From a checkpoint of a small image diffusion model.
Model: 48-pixel images, arch uvit, norm layernorm, patch size [8, 8], layers 8, width 128.
Training: muon at rate 0.0078, 19800 steps, batches of 384.
Rows from block 3 of a small image diffusion model, named by matrix and row number. Rows with one number belong to one neuron. Each number is 500 + 40 x the weight over its row's rms, rounded and kept within 0 to 999. All counts start at 0. Numbers have three digits each.
After each neuron's rows are labels from the 100 images, of 14848 (inputs lightly noised), where the neuron reaches its highest value: "responds to" is what is common among them. Only what is clearly more common there than usual is listed. The data: photos with spoken descriptions (Open Images, Localized Narratives). In brackets: how many of the 100.
# fc1: MLP up (model.blocks.3.mlp.fc1.weight, 512x128), inputs 0-63
# fc2: MLP down (model.blocks.3.mlp.fc2.weight, 128x512, transposed), outputs 0-63

fc1.356:486516539467463457526592495457554508520417471492468497554466450482480542460501543471492496558463496471522549478521487529483512486496516493481512446499454516535517482582456514488426512468493568
fc2.356:525472456575510512454497508545447556511570499474564465452549566481451501521491461518441506441492461463494444490501487468519495425558496533467495569432471493479552519506527544435518531514572506
responds to: text has "white" (28)

fc1.427:464503461560507505500528451508480500468504497508495456503537551494415471500533506537485471473457514545545563469533463464517450441501419472517512443496462474496564523456410412523474524475541482
fc2.427:484580506460460532489540592492595468492514535472503533522487478494513523446423570572527501513459452448472450497482548447520504514534571494543440547509505531436478441486507524532475514482476523
responds to: text has "red" (26)

fc1.107:471465480483563548468493496489487481565442508558552521488562618471506458534488483457436534530485530512568563479515459411510558532482490492478456462504585561458487552427448487441569540510465534
fc2.107:498563533484505548541494516498552461461546478495505506497444444539490545469501525501550518476538507520483531448485591520477510443492526474512459404538514443466558549437589465534469471480530504
responds to: text has "blue" (26)

fc1.321:516470512519554582491504475555554463473481553589535553486473458466478553497474485452531576406546499499543523443476469518547537488537459504536533403558441512418505468521487529480465535540567453
fc2.321:512529463572550503477416579520479464486478470395538487475524502496408451503483566495495455513477552477521519502494512534472414594486497537494459489533492549556533475493485526569473454534514454
responds to: text has "some" (40)

fc1.128:503521482534492509509519539553500526519530472551498470517495544517501539436526512519474496500523472449468507558480494498504424476472385461479487530438435544460528556441459552405462482503457505
fc2.128:509499525513478503469545491465544504442537529508528511486476507623507551482496475511511532459470501521435395495512454501457502558470550472615447515519522507508528560498472509498461525550482467
responds to: text has "dark" (29)

fc1.175:474436492549444501522478492509475469520516494438539520496568574577497545518476490536441421593489528432538523493496508484473485465476466497484516487520545525519526427452518421550501529474509459
fc2.175:525538527448590532451515472501522531513478493497461482560450471404501499491566602470527535449558511508507472516534501545500520467539548513497469498501443475476412498520477592469490453518481496
responds to: text has "water" (29)

fc1.298:610525376509612494554512488568508471534460470537561497558505515542491554477454495501486528493506573470508562552492491462485497509536522519524559476438491529485483534491478471453462553442475465
fc2.298:451492489525490498463460513493548456470527498427459482557542523568502474451497484527449528458494492502402494533473409458485500597511489479512555567485548450491438546473506519507504460489436463
responds to: text has "sky" (60)

fc1.101:412521506479460497534536537488526489546512520493523569493489482438510543520440427496477504550382481402430486483539534474516485510529549472561468503492524521531435507506480501477537479484519380
fc2.101:564461490527559501543442514490513489440475535570535459502500505538512527499484529508478498510553479594600448474461466512523568522531473522471536471502499470453543509511530499502449518484433623
responds to: text has "people" (44)

fc1.414:408484571473488511479446492514447475489565539465433468498585539436504476484543551485457588525493479554570499526479497460534444414559432523521518482507563446474526495472522516538561486514530457
fc2.414:525447518509561476568417432530469465497524511550499501479470466577488439481519493531479491483467486473480390523564460422512517450520503498516520522432487547512433531501503532534353502502456517
responds to: text has "dark" (27); text has "playing" (25)

fc1.224:449479432517544531557522478455473542579469476519476533494513499487600465485512517512397493564457560555509496497462474420428510555542535473514520474558485480510470433451465526581481541463499468
fc2.224:475504511521461477533478526603480547513533485518477417549466485543500531488460433496533489399517568542491464522504548490508467449527440577453510481424548470399527563514514466479439500559446532
responds to: text has "sky" (53)

fc1.498:473540482549522491492479536488404489497511513508486503528483491561526507488517556491497543537473552573544492482563491556529504460473470505456488513511418587473515460518578527471448504496558456
fc2.498:538478453442495512564568504475484480573511517529452442544574523473493538464452482461477426484592519455534480427486515526486499547501495515520548480445544439472509499576438510564516504484472565
responds to: text has "buildings" (28)

fc1.343:425496503484510526527535431584438434455502514444490503504457527472543468467499555416543481550492575494618407521476565528501515517520481543490552568478492511528551468557539589566501511543506470
fc2.343:577516459543501410488530536465563532601465471526588474551542456470464495487479456518532522485538484520447441511485451529597492570488564492533482464508529503493476511527438489577530464489537478
responds to: text has "trees" (58)

fc1.477:560460444544495501570574447497475459494454500482432486414553510552507514565532463507501546514504506448489476510445430424603506511499525462488477500483456516454420530513496513525467524518495473
fc2.477:468539582491521574442461567525440493531513494464554508576472454534505463469469516498469474573478482538544546476541506528448481540453420567521507441487566462545579437518495560432587458437465560
responds to: text has "grass" (45)

fc1.84:503470583468510487534510466510449390486519447533495545505508491468508476514465438490529468494467420513598526515509496464450491540518487526496613551484418528497520466481522503513486564596506485
fc2.84:496545439504427487490549510450486577527441523426523480546506542549543468465470516570579562419466542518516469470496531511480472572535520536520461506529442523441462519589530580508504510455481487
responds to: text has "sky" (65)

fc1.139:492493566512479541523531531497603526435455462503478506446532506580530475479553514480499488496497485486535494527425499540506464531507516516525575453490503473529459427561496531524444447536422599
fc2.139:483506445556547520466486517495535447486495527518488529509464460565504552541453525561465528491477491580444575490547479468484509503491484494489448545529494454446599614417453493496463508491534444
responds to: text has "black" (25)

fc1.221:517523489454500524504522522454494557466479550506592530554549435501560463499570558517439482525528453440473492467502525498532503473495478436454579583485468525437495413436449463509552514531555496
fc2.221:512454499541481482528489511542493426570554457458502494473462522452483540524463427445533478514471518534503496514497460525483508513495467553493432436579553464554564547573540520538472450451426493
responds to: text has "color" (37)

fc1.275:407479442526568462519522523501534392470486460495537521573520440498511506508509472514496426501457438516636488533465462562428482492503517597487558551526447529503462422520515533528512518532463445
fc2.275:520517507512512466470542502513493536562533553486519449507476508487521501505521464530543541424514487467500479557497525508540510621518503485537431481568449542393539506438557571512456484486452454
responds to: text has "sky" (65)

fc1.48:495584450500514446482467546555519515476530538492492516424490535527466502532480453496594524473528475523522474522475453467453552518518512550481468491606472514563514431545467526472455451503512478
fc2.48:503546524518582646475486494486449512456473422493604534547536479529522483511578562516513475468440477510471486450537478455490497486478486442510494489497467455469509519512487519477489502457509518
responds to: text has "color" (30)

fc1.220:463531513436468508489493473482487526511496536478581501524543461532464515531561534553417481488463477469476398457494481482558485471478453468493522511513423489458511471489485512528511523526583476
fc2.220:550555503492564580428579491438458448474528447446481547494480502491561480485559514522452479489514512526477556462496532470520499538516528464431475553481469500511547427439489472475497564491521544
responds to: text has "color" (37); text has "red" (27)

fc1.484:467491471443457473524377494430569502509470408459589518502566522474507465468509564529559481538533538459528468512448485463476518523501489462567503461547497495510536536481466479488484537471480555
fc2.484:570530494566492446500532467555398478445517551548494471489469447490491529490461509488418490463391499522467513498504527480509550409510603577503559528438522488514466504553530533485525542499468458
responds to: text has "white" (28)

fc1.243:478545507487488529505502484503461533485497515500517503524561542543481491504466440659410423444445513524499515439551505514489488474501486467508536558496443479459531398482552479531487580490533503
fc2.243:460561496504572490446505496542515501450537485507524455450457581515532432467520494515444529490522437453487525488539503436486593472473453510518501564501491509485535444451524420549441489500485506
responds to: text has "color" (34)

fc1.217:398550550534474467562495521493538530517513500578528452521535537459468481515478433607476521476468488556517434517511470556560458481467429476534502509504444484532583396499542445519514489453550465
fc2.217:509447447464476529495519563537531527522477451473450495565492449518492544518443495498506512579513504481445504565505431532453438512514522464487531462518474530478500593527484612472493479488468537
responds to: text has "color" (39)

fc1.75:588481431485485535494450459452487537462509512498488493458443475565558561482500546451528438509489533485476468520466463454517526556566537481466411508559476461480469578551521477492435521465418460
fc2.75:514533474527577453481541510510484532448533529547547469497557524511513449511474546572529516428561435500552446488492515469505500448529553527507486504460452551367442480473462494502460472497502537
responds to: text has "grass" (27)

fc1.276:443525354506593479463517469542478509469485484525497508601602510488531500487494459541523457506547472509602496533479459484448488504540501549485510516511535520470499496445523489516562505531479489
fc2.276:501560606566469561499486484502499479517513464543556494477475560550443531447464512530461487494530455486457512525505555517493552484459468500535516507538493467492516501408517497493439544483526523
responds to: text has "sky" (75); text has "trees" (59)

fc1.398:523501475458515536542515477507575514486518514495492501471514555521505446513492452483461434544536517473515518400508530449561522498494487382508441454483549451565432491506517482485471521498474539
fc2.398:532550472501508441550505586564493483492526521532536516540523496556502456540542536528534541425492489467550442491484481483452436448568478577512462525553468527434429534497462535518502451487471547
responds to: text has "red" (26)

fc1.27:462470479571480545532439492580510528499516558504528480513495528525466432536531522473445578469460526555495462500439489475575482484527437527479542456473525495498470520498480526457510476431513447
fc2.27:522526437458539476476505504485480496530530485492424475478561557536449522528511471472426495537560436451422505487548544477502508432526541510487465567440445417508521507483523472500486532509489555
responds to: text has "dark" (33)

fc1.271:540576446528524533488426509465524499481551432536462477495486502502556493535477536544481547462473512481555498575493503444429513491558565498528518465531594461513472534510519415435540561474520435
fc2.271:467456479448496495433491538502503524532473477475498491513566560514467477496455498544519561562617463413510518465547455543494505442420453534416389513544427486545492483503548540548498464451520471
responds to: text has "water" (30)

fc1.278:507535520533524529454545472476429526541490536532520539509472536531496533484500444561518440449418480514462480486482539498557473544464591485499439425506468450459531502505452460426482504481549552
fc2.278:521510447501474428524517541526550476510537517455528515543457413493498539536492525498479534507573509441487502569489465448563462481555442456530506556461498492498488498536552520546475434519443469
responds to: text has "color" (30)

fc1.270:474517514533442463484480467531545441531525476572508471482467506537411479463498542502435575517453491515478484552469491432549475461495521589530570460482463474505429516544483509534523555521492443
fc2.270:506561433567531485476458439490474553540436462509503512465518515563494575412562547514532444553536443550525490441465438558522531535524455425540477507523515467490523504453481540536475456506435527
responds to: text has "man" (29)