Weights of a small image diffusion model: 19800 steps.
Rows from block 5 of a small image diffusion model, named by matrix and row number. Rows with one number belong to one neuron. Each number is 500 + 50 x the weight over its row's rms, rounded and kept within 0 to 999. All counts start at 0. Numbers have three digits each.
After each neuron's rows are labels from the 100 images, of 14848 (inputs lightly noised), where the neuron reaches its highest value: "top examples" is what is common among them. Only what is clearly more common there than usual is listed. The data: photos with spoken descriptions (Open Images, Localized Narratives).
# fc1: MLP up (model.blocks.5.mlp.fc1.weight, 512x128), inputs 0-127
# fc2: MLP down (model.blocks.5.mlp.fc2.weight, 128x512, transposed), outputs 0-127

fc1.249:489508504576475446500387387491538430517557558557485357522479440487506585476476568471588474527567535545541624522518475488509462451465489558527557502429452502568502534523482626512425555534463509425499489494391502511532528466535537573592503496421490413522453523552491540503499533518446474557569493518462492504557534464562525433599558528541509576496529592481474448495489583431519431518496
fc2.249:550504526444504548545579633472466579518522443517531573456562550540491414506595472518419552474394437494451443490546550515463592571512498459495435501463524508489532532528532465540557530435489528557546540576579511510601541512476495454461473482531429531458578504477538452424523472590499570432521523433507514498496485500431449567412389495423474440448449420514493546487504418509500607468454
top examples: text has "sky"; text has "water"; text has "buildings"

fc1.95:489492493600429427567389485543548401530474556568522511535613520407423479595512562473566541471459479539454564496552542474521476354447468519480551553514449471471492500449511560462549519439504493556445425481549449479489563490542498414534563506561508460386479544539523560480528573542560468493522498586517542459439459525518528512472416501537441508580500532566515511618516426483513470467532
fc2.95:539492473517512501493561570495507599497484430454435442464498469520536504382463429558443439526506567524563388508437459529496512637572521474532488471459505495582455501527484450528471490483471532441503588513445505516541504519492470541500463488432441525635459459547524509550471445440419579549535531414491498505499482503509481534493541557453670483458463500479415447417508583491553458607432
top examples: text has "sky"; text has "water"

fc1.155:505448393368537498461451512509430417495505458479536575403453500553446430517496468478582526528459500500463568536474530526530490521538443439499464532432577466523543406444572446462584592543458505586529550584507487525531568496526540539488582506506438461565485530524542519565507516447606480503373440482524513468548468559450550565525508507565462438605571491475514450464500447529430465565470
fc2.155:495425512428567503481536526466444537475545466447484441447514484468551543513452508529424507497598414509425489555455522531423534463495531523449402454619459520537530508502576493554394522406491475427434564518586408529505560561544451501532438483461586508526583499560558504427469461569451512527519418462478516569406557503566528507508464564457518552436504490541519550531461513522630454430462
top examples: text has "sky"; text has "buildings"

fc1.20:451463409556457577459456499502474491576456515472518551604562424544560486430464503447588474455552552419560454433484577499546527548488513588438519646524425538520448456446508420435562458524531517494482464464509505439510596532570545487532464490533528466520493435499556528504431419526451501474525452475461480497536423475579494500595434530565515541402518567514526463472490527479569549427399
fc2.20:508518489621479586430403382473564498529410537550418488558464436469521492504517490449537487505472566502572484490460512522569432528564435509558504472494462499414512483433476506506479508472534423497537454439552560434531486547462556620563452453559563461507405445434507595513561529507509459481477536567539519477550521474546504459478492547587545521490459440512515481399528414606577564428533
top examples: text has "sky"

fc1.325:506560507508484507559488430540511529568497518469512491390568464423363492498437488494562472473447531619476455470526460499458514534545532555430442544599431437525502492523599452530446531528475491530460535479570474457425476500585536476470553507455536612495449453424394508395448410512482535561496555525519489499499440533409402565474458461476485465416514514599489503511484558496417498548549
fc2.325:454377454469489392543486440509506467365566540536485560509511507496537470562497486531504543511530462452441495497523569500491549420454458454551582482428662495529549533510429484484482521496515521453542516545423492532528537460497503599504443522537511408492575401580502538570554512476532477482500497415611531466530533494595582448471510592479534473462426502451512451483498528389511512479416
top examples: text has "dark"

fc1.434:450507537613501450501401393542474431528529551562493565473485512426492402571412506415504537501378453515514514526553528488504501433464515479542439553459535471506515568389543561483463577496503449548420488539506465512483543505595501539541508424527439475415522502537459455520474550586552460479586518468507571492488439572483511462521424503489347533503444561558573507504483443461504447512442
fc2.434:558438512404514447576522523461535552507464579442526434476563462449395455556488608621549445497519529496487542464493462522483553541521428509534631496504506523546457526590424474502476423491405479478426493566426493499423490490434504461464502567516433439516451527492534468432491533436478527470527598581526506491472556413529543556437507495506523437515478476504485492577500529497481506497680
top examples: text has "water"

fc1.136:382529554545633525435460438446547424493510612614488474468523477545540456459470519475582480572522444513464489536480552435543476400486535485560521547470463482531476572448541490510423496486529568505587540459460508547492554487469496412519458538450493471517368578549499492466494604437523566470548434524526517419531533501522528480529567382556451569472495567509504413488561473460487476538523
fc2.136:633502432458411431588506534548499511524544415431578475517531497467442492557523414459491500461541522485442551500574499551530506530515586576473495463395561500469469426462501485548544491522484492479407508545533444476548506435478545574486534459510547538499543466523547538568444420568545436546532474459550446578514492477487443492346465569412579388566502453517506528423514495496499496486417
top examples: text has "sky"

fc1.389:491499494571542507512586555467509485517439487524514512553545429504465481421505541517566476565448416449477552536525438462503501548514531542480556502551502642596478500417495417362473496519472451548501497553513505409582549477504514421529496531491512501502475473532549457470467571465429558401457473545388625472508545465478432442496486561527492519478507529563599461455511521427522573582382
fc2.389:492514581431517473498439480471494460485536577445412491433467425517542570552497432448437524553512488550505549473586577465614462514524535546497488516400511403434510531541488537461570483510490488485440569484479605519475370468546485490467447449537437578542455492475520527518586484483406423512543565486528515437511498525540522567543444519427600471554453457470415570484498607553504431474564
top examples: text has "water"

fc1.260:509454523476492555518493578516418515564531432579517525553422558477475445406554537480582550570542456422476493484587511509488547534434518526464501577451418555545490535472411449502517550475465504573519501548550469519533488591477514463380453522602432543472578467493496519549537533475496483468554418519470444406495555501480496489553402627489445524476434439502584538519447594451418481448486
fc2.260:524525604571490476518483409465506463508537540454495502399542381344521508588447568499417521408541568494534488562486540489467420404490600542461444491480532458509497560571585490526469485503507512466333506468505596476487518493517569508490515501509511469515489456532475573509492419563498588478561535492555409474527462456479553485417513514473598535509500582493536441483482502506564479497507
top examples: text has "sky"

fc1.456:513489519515460414462554516525521432495476511551479417461547541454536522545433584447602512579512446554463503444567463512510493484509502621460515533448526476561514579517443480501469562453450532520401444575454508438550537394480491543550471458492449422523429460538557503525493527522526478500531487513459467406450517511559504545425503550570468481494400594585545482574643403509526405553489
fc2.456:526520554485445507462482541443436551539526539523581514515365445611481417595448519518453534471447512465526490544412501554459567492537597383492546482530509462515510523492517527489530457479593502574504485511469497538487473596465491491468511520468505551477588454478434512481418522475477509436451478477560520506555495528438632488559522435441501421446555332550497483418488525547414513480570
top examples: text has "sky"; text has "water"

fc1.286:521690457524541492450582446543564496573559497493531474522549458483528584414554496541508460528494532474504454579520524425480510495443453483516494559489536570589451488434538525394431411539475487505570521465473511465542450512494449447570494454583511481447425549479550559480465579479436481485533467596535488503466491547439477587565493552484472509535395473603449388450482497507509476577507
fc2.286:524391570515459481459547597496410561509510615514456522446462515509525415612456472524516539557511541546436573465581537470445445466452533463447602513464441380477533561596539521457476492456559413532442397505516510561481466532505556492415478494422486577506552487470458434531509475525511490481483553518450630548521479457510469475481471512481524448500527536454446539478527576447471508430598
top examples: text has "sky"

fc1.72:495457485438493485527595514488519370599417506531462489610400444432539523464505367483517424436538481528436526468477564449482463460505500569506588540518472623432509464415546491497530548460474465477491468503505467452483511619481449472527411545550474395532464525482435511551557504576478512578557459555535519516555510594562522562495497558514530469490439505496577540446461472464462552440500
fc2.72:452537576467506355391507524594569472572475499512513441547476453581476528368484522530534529453471386502514537476458437510575456500490433491540473495557476475551458464463520486534477516409594499505635508463491411472500538615458466486538417568588460425478437550456551410540555500597455511513502498537523468518529472575498512529479541517452544460452526519500484486561532467516528460496423
top examples: text has "sky"

fc1.97:552497589564423524433514457560504527508533417431559593500471497526563491507455477480471456525400532443526524503449405402492509523517436614452453432460523508464495462576477597539478502478508541644526472511573503376500502570510482462456441493588519491500435500575596508532500526565438560438440551463550548488538515466529443515455542596496538505484459477423456504489481446518481549456600
fc2.97:466464482553469502590468460410531450492486478566479559544408525507542559478451535504471538532538517553488524496523495484523434433474453467562567548474637420467536441556545432485544454534531532405477519488439549579485468553520528582487523512479540506558369443502521475533501456389567490496467535537588495501437514521572522348601548496436515509464462457455525459571493607430534557478498
top examples: text has "dark"

fc1.273:457484487496610535518495455550444487525519429521477493512520450518478535390487488403543429500451547545499546555531513564507531380429473523447500473463455550546486539487440512466449529457560546580489501515472509441557560478475615455525496505459506576500449413481580567585528575458516539487480486517376582584458509453533530499491547539569537540397495460599508431455556522565394494529403
fc2.273:451432433460532416598478608430517460497508555531487489426472497502471442491507482428493554493453423532548515450454398514534488459558534537531484565575424423583473556493497473528529493427475533425447563503577523551447432471503567573515497474492526528547475519528528574476545512528492505623504528533566508364592536540423548439518460483502451499467449526502464478435580578446589554442569
top examples: text has "sky"

fc1.232:551572610481471425530551514447500480569479449533501483445425533568540511481546424413525465455570575576426502422454546485493507532545441560487606574528460535397586549414522390532482541459509525519509514586421458505471527406485460513544427529506590480499476521481534530520489463526478501512520464490589609517514473467481479586517505392506572480521505536418408521489441452508448542520447
fc2.232:509580574497519531534551471533483479559406442593403467514465469488537474378440419443498463437586563482566619505428536516516430491537542447501484492482494541479588532404599447483555514603503485544412461500533402532469519464504536501519530524428590494497440518452522454482539473520483451528568482435531519499503540498572473459532484442421538473591510424562502516577524418519510516542584
top examples: text has "sky"

fc1.341:563488567507594518517494589450483539587518495443505562416458410426442431510406489432563448497441524577541585549442448482434533404494514485458399569437479458529614520567554458446435444568492466521435498510509479433450533507616531507529417458573486563568434459553496478493485522567488510560560564609510505454519491499506477508508439481419498429468514491526501504476464573486482485500503
fc2.341:437526439385493444459574449645534479424470526393499420552554497522530558544484507520464485551560532508475456497588459508527401538478545380458551459571557552533451511509470565518551528532527477524595508521494470474489480408420499517459548511479535392552618545492506429549560455436519543521491433489513572533482413512455493546516534540519494507492470586473529415488504414511423460522508
top examples: text has "dark"; text has "lights"