A small image diffusion model, trained from scratch.
Model: 1.83M parameters, norm layernorm, patch size [8, 8].
Training: muon at rate 0.0078, 19800 steps, batches of 384.
Data: trained on photos with spoken descriptions (Open Images, Localized Narratives), 50862 training examples, 149.5 epochs.
Rows from block 4 of a small image diffusion model, named by matrix and row number. Rows with one number belong to one neuron. Each number is 500 + 25 x the weight over its row's rms, rounded and kept within 0 to 999. All counts start at 0. Numbers have three digits each.
After each neuron's rows are labels from the 100 images, of 14848 (inputs lightly noised), where the neuron reaches its highest value: "responds to" is what is common among them. Only what is clearly more common there than usual is listed. The data: photos with spoken descriptions (Open Images, Localized Narratives).
# fc1: MLP up (model.blocks.4.mlp.fc1.weight, 512x128), inputs 0-127
# fc2: MLP down (model.blocks.4.mlp.fc2.weight, 128x512, transposed), outputs 0-127

fc1.259:512496503519522497519449453467509460485483508507465491482488513547511508527522467491480506522536508488475517508500465495466518488477513491529481539492482509491514518451529508506479492483477478476482512527463526496506481551485513539517500478475538505538519501475539523498481491504547530479535499505470480522521535496544512458525531518497544530547477523451470504452494490479440496466487
fc2.259:489515475537493520507546548478490486531516453480508527511507441550516446535485489501508543517489480520510521517514491494522486470482500508448508478469486552479472475462503457522504481494510491501485504508461476519498500460489520496503493492525507517508513484526459519510486496502454499522497455518485522491540497528490468545498483514475444494522467564530491477520501498471512525473540
responds to: text has "dark"

fc1.51:525527509559503586522478497488526466479460519502476522513486485519485517536494508477516534507491492487509534509459500470506488482519516524529476521526536515478489484508507507491513525473495465525484509485470522482443469488508526495475481515455475514474496503524471508477528487549486486495490526503467515505545517499477533503485467527482557544517435458519465495479509515486478476501476
fc2.51:448476498475483464469517495503486499495507462501481489517490510459533454496487513509534534513523518494510537512515510471469553549497509484493463480487455484498503512525526472496496497568511486493501494535525517481523509453527513516494476490477529501488479482473497516481491483505493524491511483522527508515529519529524449518508509524504539475448539468539471515516416538465516512486511
responds to: text has "dark"

fc1.301:504484472480492510510536518537494481525528495490528513471496504467493490487506500540483540517481498528495489511539516515448484496504540502539529516479487487500508487441527435541453493493454486466497445491539509471499508518529525518548502479471495543495517509468504504528476502537494501552500513546500532486525481467461485489515487513491441461537478513496505479513470519485509536505503
fc2.301:538503470475515455511497473511466477504484469480518478499526503449547481471493494519518487504503501494485503493532475564475543534516533535472492467510492520484484529477563500514471498459507496520540522483536536447517469505516473543483546494506470492515497494482499534522461478493503494491483442462491512499513488515468507493516460491475526480523492472508501541537525466512495536492522
responds to: text has "road"

fc1.122:552489488509501497496472515509532506470494526468487537494530516507493509496497498488523532488511518504514510464496458500435468504524509428537523488443501520482462469475485515469468528471514508518466536513494483446479495520510503528501489551478526548504474500498478539523465517475524430465477525494506467521485486482524474489492496501530503515504498521468490537488549506505516502487534
fc2.122:464519487512505475512513468538433466517478523472524488501496521461543504505536475461510538526480521455545493447497511525566486495493460499516495528502496490517563528497499510517495516536502496508512510473495541512493460516503515488528533480496491490463466482483507497501496541479452532522485475496539499491460516488487498472493514510456479528471518469485548482505511511539484488470499
responds to: text has "sky"; text has "water"

fc1.439:466487482519535498493526501499465533513518442533462473508435496468494490476516481492498518504520503483550478487454577495507492480474502511505514528449509497476483507496471463469499525504526501516489506503470523450509529528534493503494481525521473545519469451511474507507479468548497511522529474534480502458499509518502507540463516512502526477508508495536508534496492487513471498468546
fc2.439:531538462477469472512496485472503518471530500501508511502503518522493473475493539484546463532476495510446512519528464433506515510460455471521466505518529538519513514476513502536483440516488492528484489501554496514480469475466491476494511498503521454464531516457495519502511506482505501492466541489493458513505503506500499491539511509535481519507454505509476483534527522525528519538538
responds to: text has "dark"

fc1.299:541509542494510509468486526469465500536494501480500486488554521516498549521468560501515511483509485479521537487511499478489500485479479542488498506470440463474535520469512536460518509532492519511474516450499492484470541516478507467546499490520489493514528529486485520505478498467506474496487545475506489491486503472530475475534485509514511440503508518480486496532474456570493477505506
fc2.299:526485482536489485503479499503511496502467538478495464484494499504490517536531504511493441536534468509516493518513455572508550495480449522466525474507494495494468456501502539535506528480474504515495503507510489493509500549453538479494464503458472517490468549550527509506502508469522514480492487477497474468486526523522509494532465523525513458538487468495463534478514486529497521501497
responds to: text has "text"

fc1.466:526536468474542549535485469511497508529473521486484511530509486487498481458480473492492483457453510471497473479502523499516537479523504515482496448481522501489527519501470515511472529484486503495480536495475479499471498524542462467486499487489498472514500513489548501520531472534493488496565504516547488488525515522478525496460557479503484496525528517529511482500501548510449450543496
fc2.466:511520512478433441512515503470520521498532478500530508474511430476473495553476519517532474504473503519524517486505490485492494522509465496491509502497491463507499485487510487507495496498487465473502482444505518501533507556491550493539526537563503467486531497504492532488532492499507522505501460472455469496527499465505495531498468476473506512514497506507508508451507491518532573508527
responds to: text has "dark"

fc1.104:513497483510476456520490491503522500484486488506436481500497501489504470498480525471488515506566491514500534503525548511536486550496466472535519484492500525454519518500507490559484520488492489500463500472500485506505488527530556503474555554559506470534495484523506456528495522501519502487504492445530498477504498514460519480485505518543509480496500478474480450512481497462523477462494
fc2.104:511488499493535515485503477489485520546497509506564483483483507509527523498502506520502496454452511481484487484460493485467509470500498525469457526501520486553465482500508515461517499522515473484567513500484513487496537465487459506524433483494507537460519513501506527477520463487462520510503500523471476500503530482555423526485488488507508522527503543526525524502513486486491519540515
responds to: text has "trees"; text has "grass"

fc1.292:529492477529515496501479522516437475491510480523478534536514472472560530489507491529485501510491499519505550447503520504489469467528477496508492520511465506483511515484502494498493515535491549510502503518558494507457542515527530532489490523472495478500461518494483511503463463513506500473448448452525424479487507485488473484489510496471523458545481540506518511518478502515512512510497
fc2.292:486526491463533495544511462494519537522501500515527511496457473487446461472489497482509481473498535495491509560517488513511508511466498503478514481490517473501476554541478545506513468464524449502438535463478478499560476490483461479527489513520494478489515503471501535513527538481473479520524505531466548524525488494503521524518523515478496536505520477513484475480494497494520514510537
responds to: text has "sky"

fc1.220:504521499522523465516461519485485531534526487533489502506499438543515485486539496525506523506500508528508526439460481483513480494552532492443553498494538512490506522467510504490507514481519530520500497522518497523500446498473509469448463493476488482488478514510497475447510484494482488516488456466524504495541493479504539529536555521496470490454523514520521537477476491486501505489502
fc2.220:530523512508456490518492485491538490503512438463493555493492464487508523528522467509464477543504515545469545535498502509463560485533469501502533460530505493486519440472493503509476500495468471491503509510475495536545561502494508504460466506493488505534512501488482506482537462494507509529478477509494497493501501517451449534487541523524546497480500495505497490500516496478501523502478
responds to: text has "wall"

fc1.295:473552486506489522528516539514543498481477518472542535484507533516486511507466477520519493509471487513491583455557527489487487471529502415478505485500537504459450494497496509508505504486518534511494520485470496500450502537495498480503486507549543499479458495508473500507526485476469537477478504495498494509492503508536448517513485499474527510522475480484493493477476496495480491534517
fc2.295:511483509477474503467492512451490471578543488505471475513524495509523466519488520490488536483470508497489507541465521516503492522520533534523498489499469489527507474506509504455486491476468476550514507520543537497503495512478555507514503508495508452535519522479539523483496487538485506477473493471507530479484454484476514462476487481545513502504565489491473475530513491482520452457503
responds to: text has "red"

fc1.450:479518586516475500514464482514464518507463519487529523543523522511498532475498528517486506452464493442501476489520513514489497530511484485510513500524523474466500473486503472453501495490539485489486445533517503535539486487481539438511482515477502523479487471493538471503464503485549511498523531517450497470520497493501485517497520450536494499489528513497478486514482508539505513531518
fc2.450:496510509505488477542497507556532520506490533554511471508561494500519503464505434480499523492480490506513531539502483533480505504509468475531504514512526477490487485493475455455551497526514508511512458508462500524485497530476533501512484463484498480507475443481509514516518471463495508451497513488473454468499501507478543491503491491489556489482513525496507483515442513501520547530521
responds to: text has "persons"

fc1.216:461504500512452547454485506484504508534543467502505479450481511470512506478523508449465517496495503512481488464504507457538511509538474509512509542494511536472490471498461493484508528516503484488540516478494502456457517494547501487548501516561537521486452462554474476514487504467528513500505520466508500485494501535512453493449530501499526487505520500511477505510534521498496476502513
fc2.216:579497496495509485525503491433483497483473463479517530499538488516522515533452468517491490495500465495507477533520537506456482524490555470479509483516489507549528505480539521464516473507542450499475489509526498510512507462504497509476537483524479515505543483510512464533501500496462507453495466464525490495475512513459482531567497498514522519491494506506462477491495516477524494494498
responds to: text has "man"

fc1.431:469514482480502554511525506549513510525519473501482539491486498493418526471560519488476539453481476516475519491512514455518490500478535531499534517492450495515501519500485465488453528473504497488484500499510455501478477522532446496512491548528551497511499472498464492501474505493513466475509516524476533497496495499516479501480529531513512526548476498509482533523502449489517498511514
fc2.431:524516506478492476487460496496505497496513525496501483489491500540546507538464462509546467556519532522504490501542466518510480496498500502540470483556490517512493486496514488529518445526484478516497552520497473493491508482527518535501492442499445505476485476488509483498480481463471535468480493512471477514496477483488526556551495514492463517507504489497502461481499520583513493510475
responds to: text has "dark"

fc1.22:484476505509494502530485473504500495494505495522519511505483527494466489548499500512472501463478498495511571532526495498495567532467498514541496493480492526515497468520470516513518532543479495491413494534499503508512479516499489452524457518442487521526504518477480490471505460481487490471546483532493531466495510542500491482467520510473514493523502492545509440509484492476519487536469
fc2.22:497502499478514526484507517441513504486507547495526494474507485549486522453498462462501513497556488512485490536490543480507477526537481478458498486499496559510535492477516536489496490472478478494546534492473514471503501526497487525510512446526505515460500439562506494475506511557529484492518479475504506468479510456527521516491473494486479542506499526460518482509490490482475506511529
responds to: text has "man"

fc1.147:486511514503452478466443505504471481534499460518486491502511535499508471509504451517491549494509545462474491475487503526509503483490524480491465525472492498503524453511543497433486506540507476503505521498539534528522478486524532496506516485511483520506484586534517479512453488464470495528489484530487520473529546518519540501497529476514456519507518477481505527495476510515501519487510
fc2.147:496499445532524510551508519492521501487489487507514478486512473513521500505523476439507479511521457546517483518512491465475470529512508483500522478481497517489511543530459462561555478445484521498513479535523462545481504527492444481490504513517512489524521464473518542513539502523507482474478516474487470541524479518497477541498481503463541494487479474487485507486517463482492494510500
responds to: text has "color"

fc1.197:512463468527509535530473476502532538499504517486513483511442481482525522503456533503502509490530495458478542487468476539478462505482510492549482565461462463513476500492531496524495457490484489519528508522495520504495496520526475509488516495595525458503491535474493506462521521524468498519473511466512519469490498517493503541474512493518481524520510512507443510473493487495498506507504
fc2.197:515520503492478468494522510513498485485505496510475518506534542507473481482527468494508495526474522536528453524553510466531538475515506487511515467479527530475499512460470520479537533517511495504489499468492466542486504485478547520521485476447503493489473486509526480523480524457498503457507482560462505510521464518451540452527481522477502472505527502484563479536487504508493467493504
responds to: text has "sky"; text has "grass"

fc1.337:517534499515534513500538504480485525468471494506526491453473542509509486473451503512523482511464524523521504437539540517477503502506493458527535490519523473499485509464465533525480517491488562484513498493488527508480479505465468492494494477454499470504519511486487515467525479532496532531518534517506487536503529498450522535484535539446510509506462477522492497485498458496456484528517
fc2.337:553471491543508473497500467481497495470506464471513497519500496511495533473507492508479480497507511471498503520455485479498499526460496541469509501489502535483560520516503482494507504487511441517512515476517507484491488475559551451493454527530500506496513539513523479511503531487546437509466489471466512501535498506511498533468470482503475524461526516514490533506566506469500523474535
responds to: text has "red"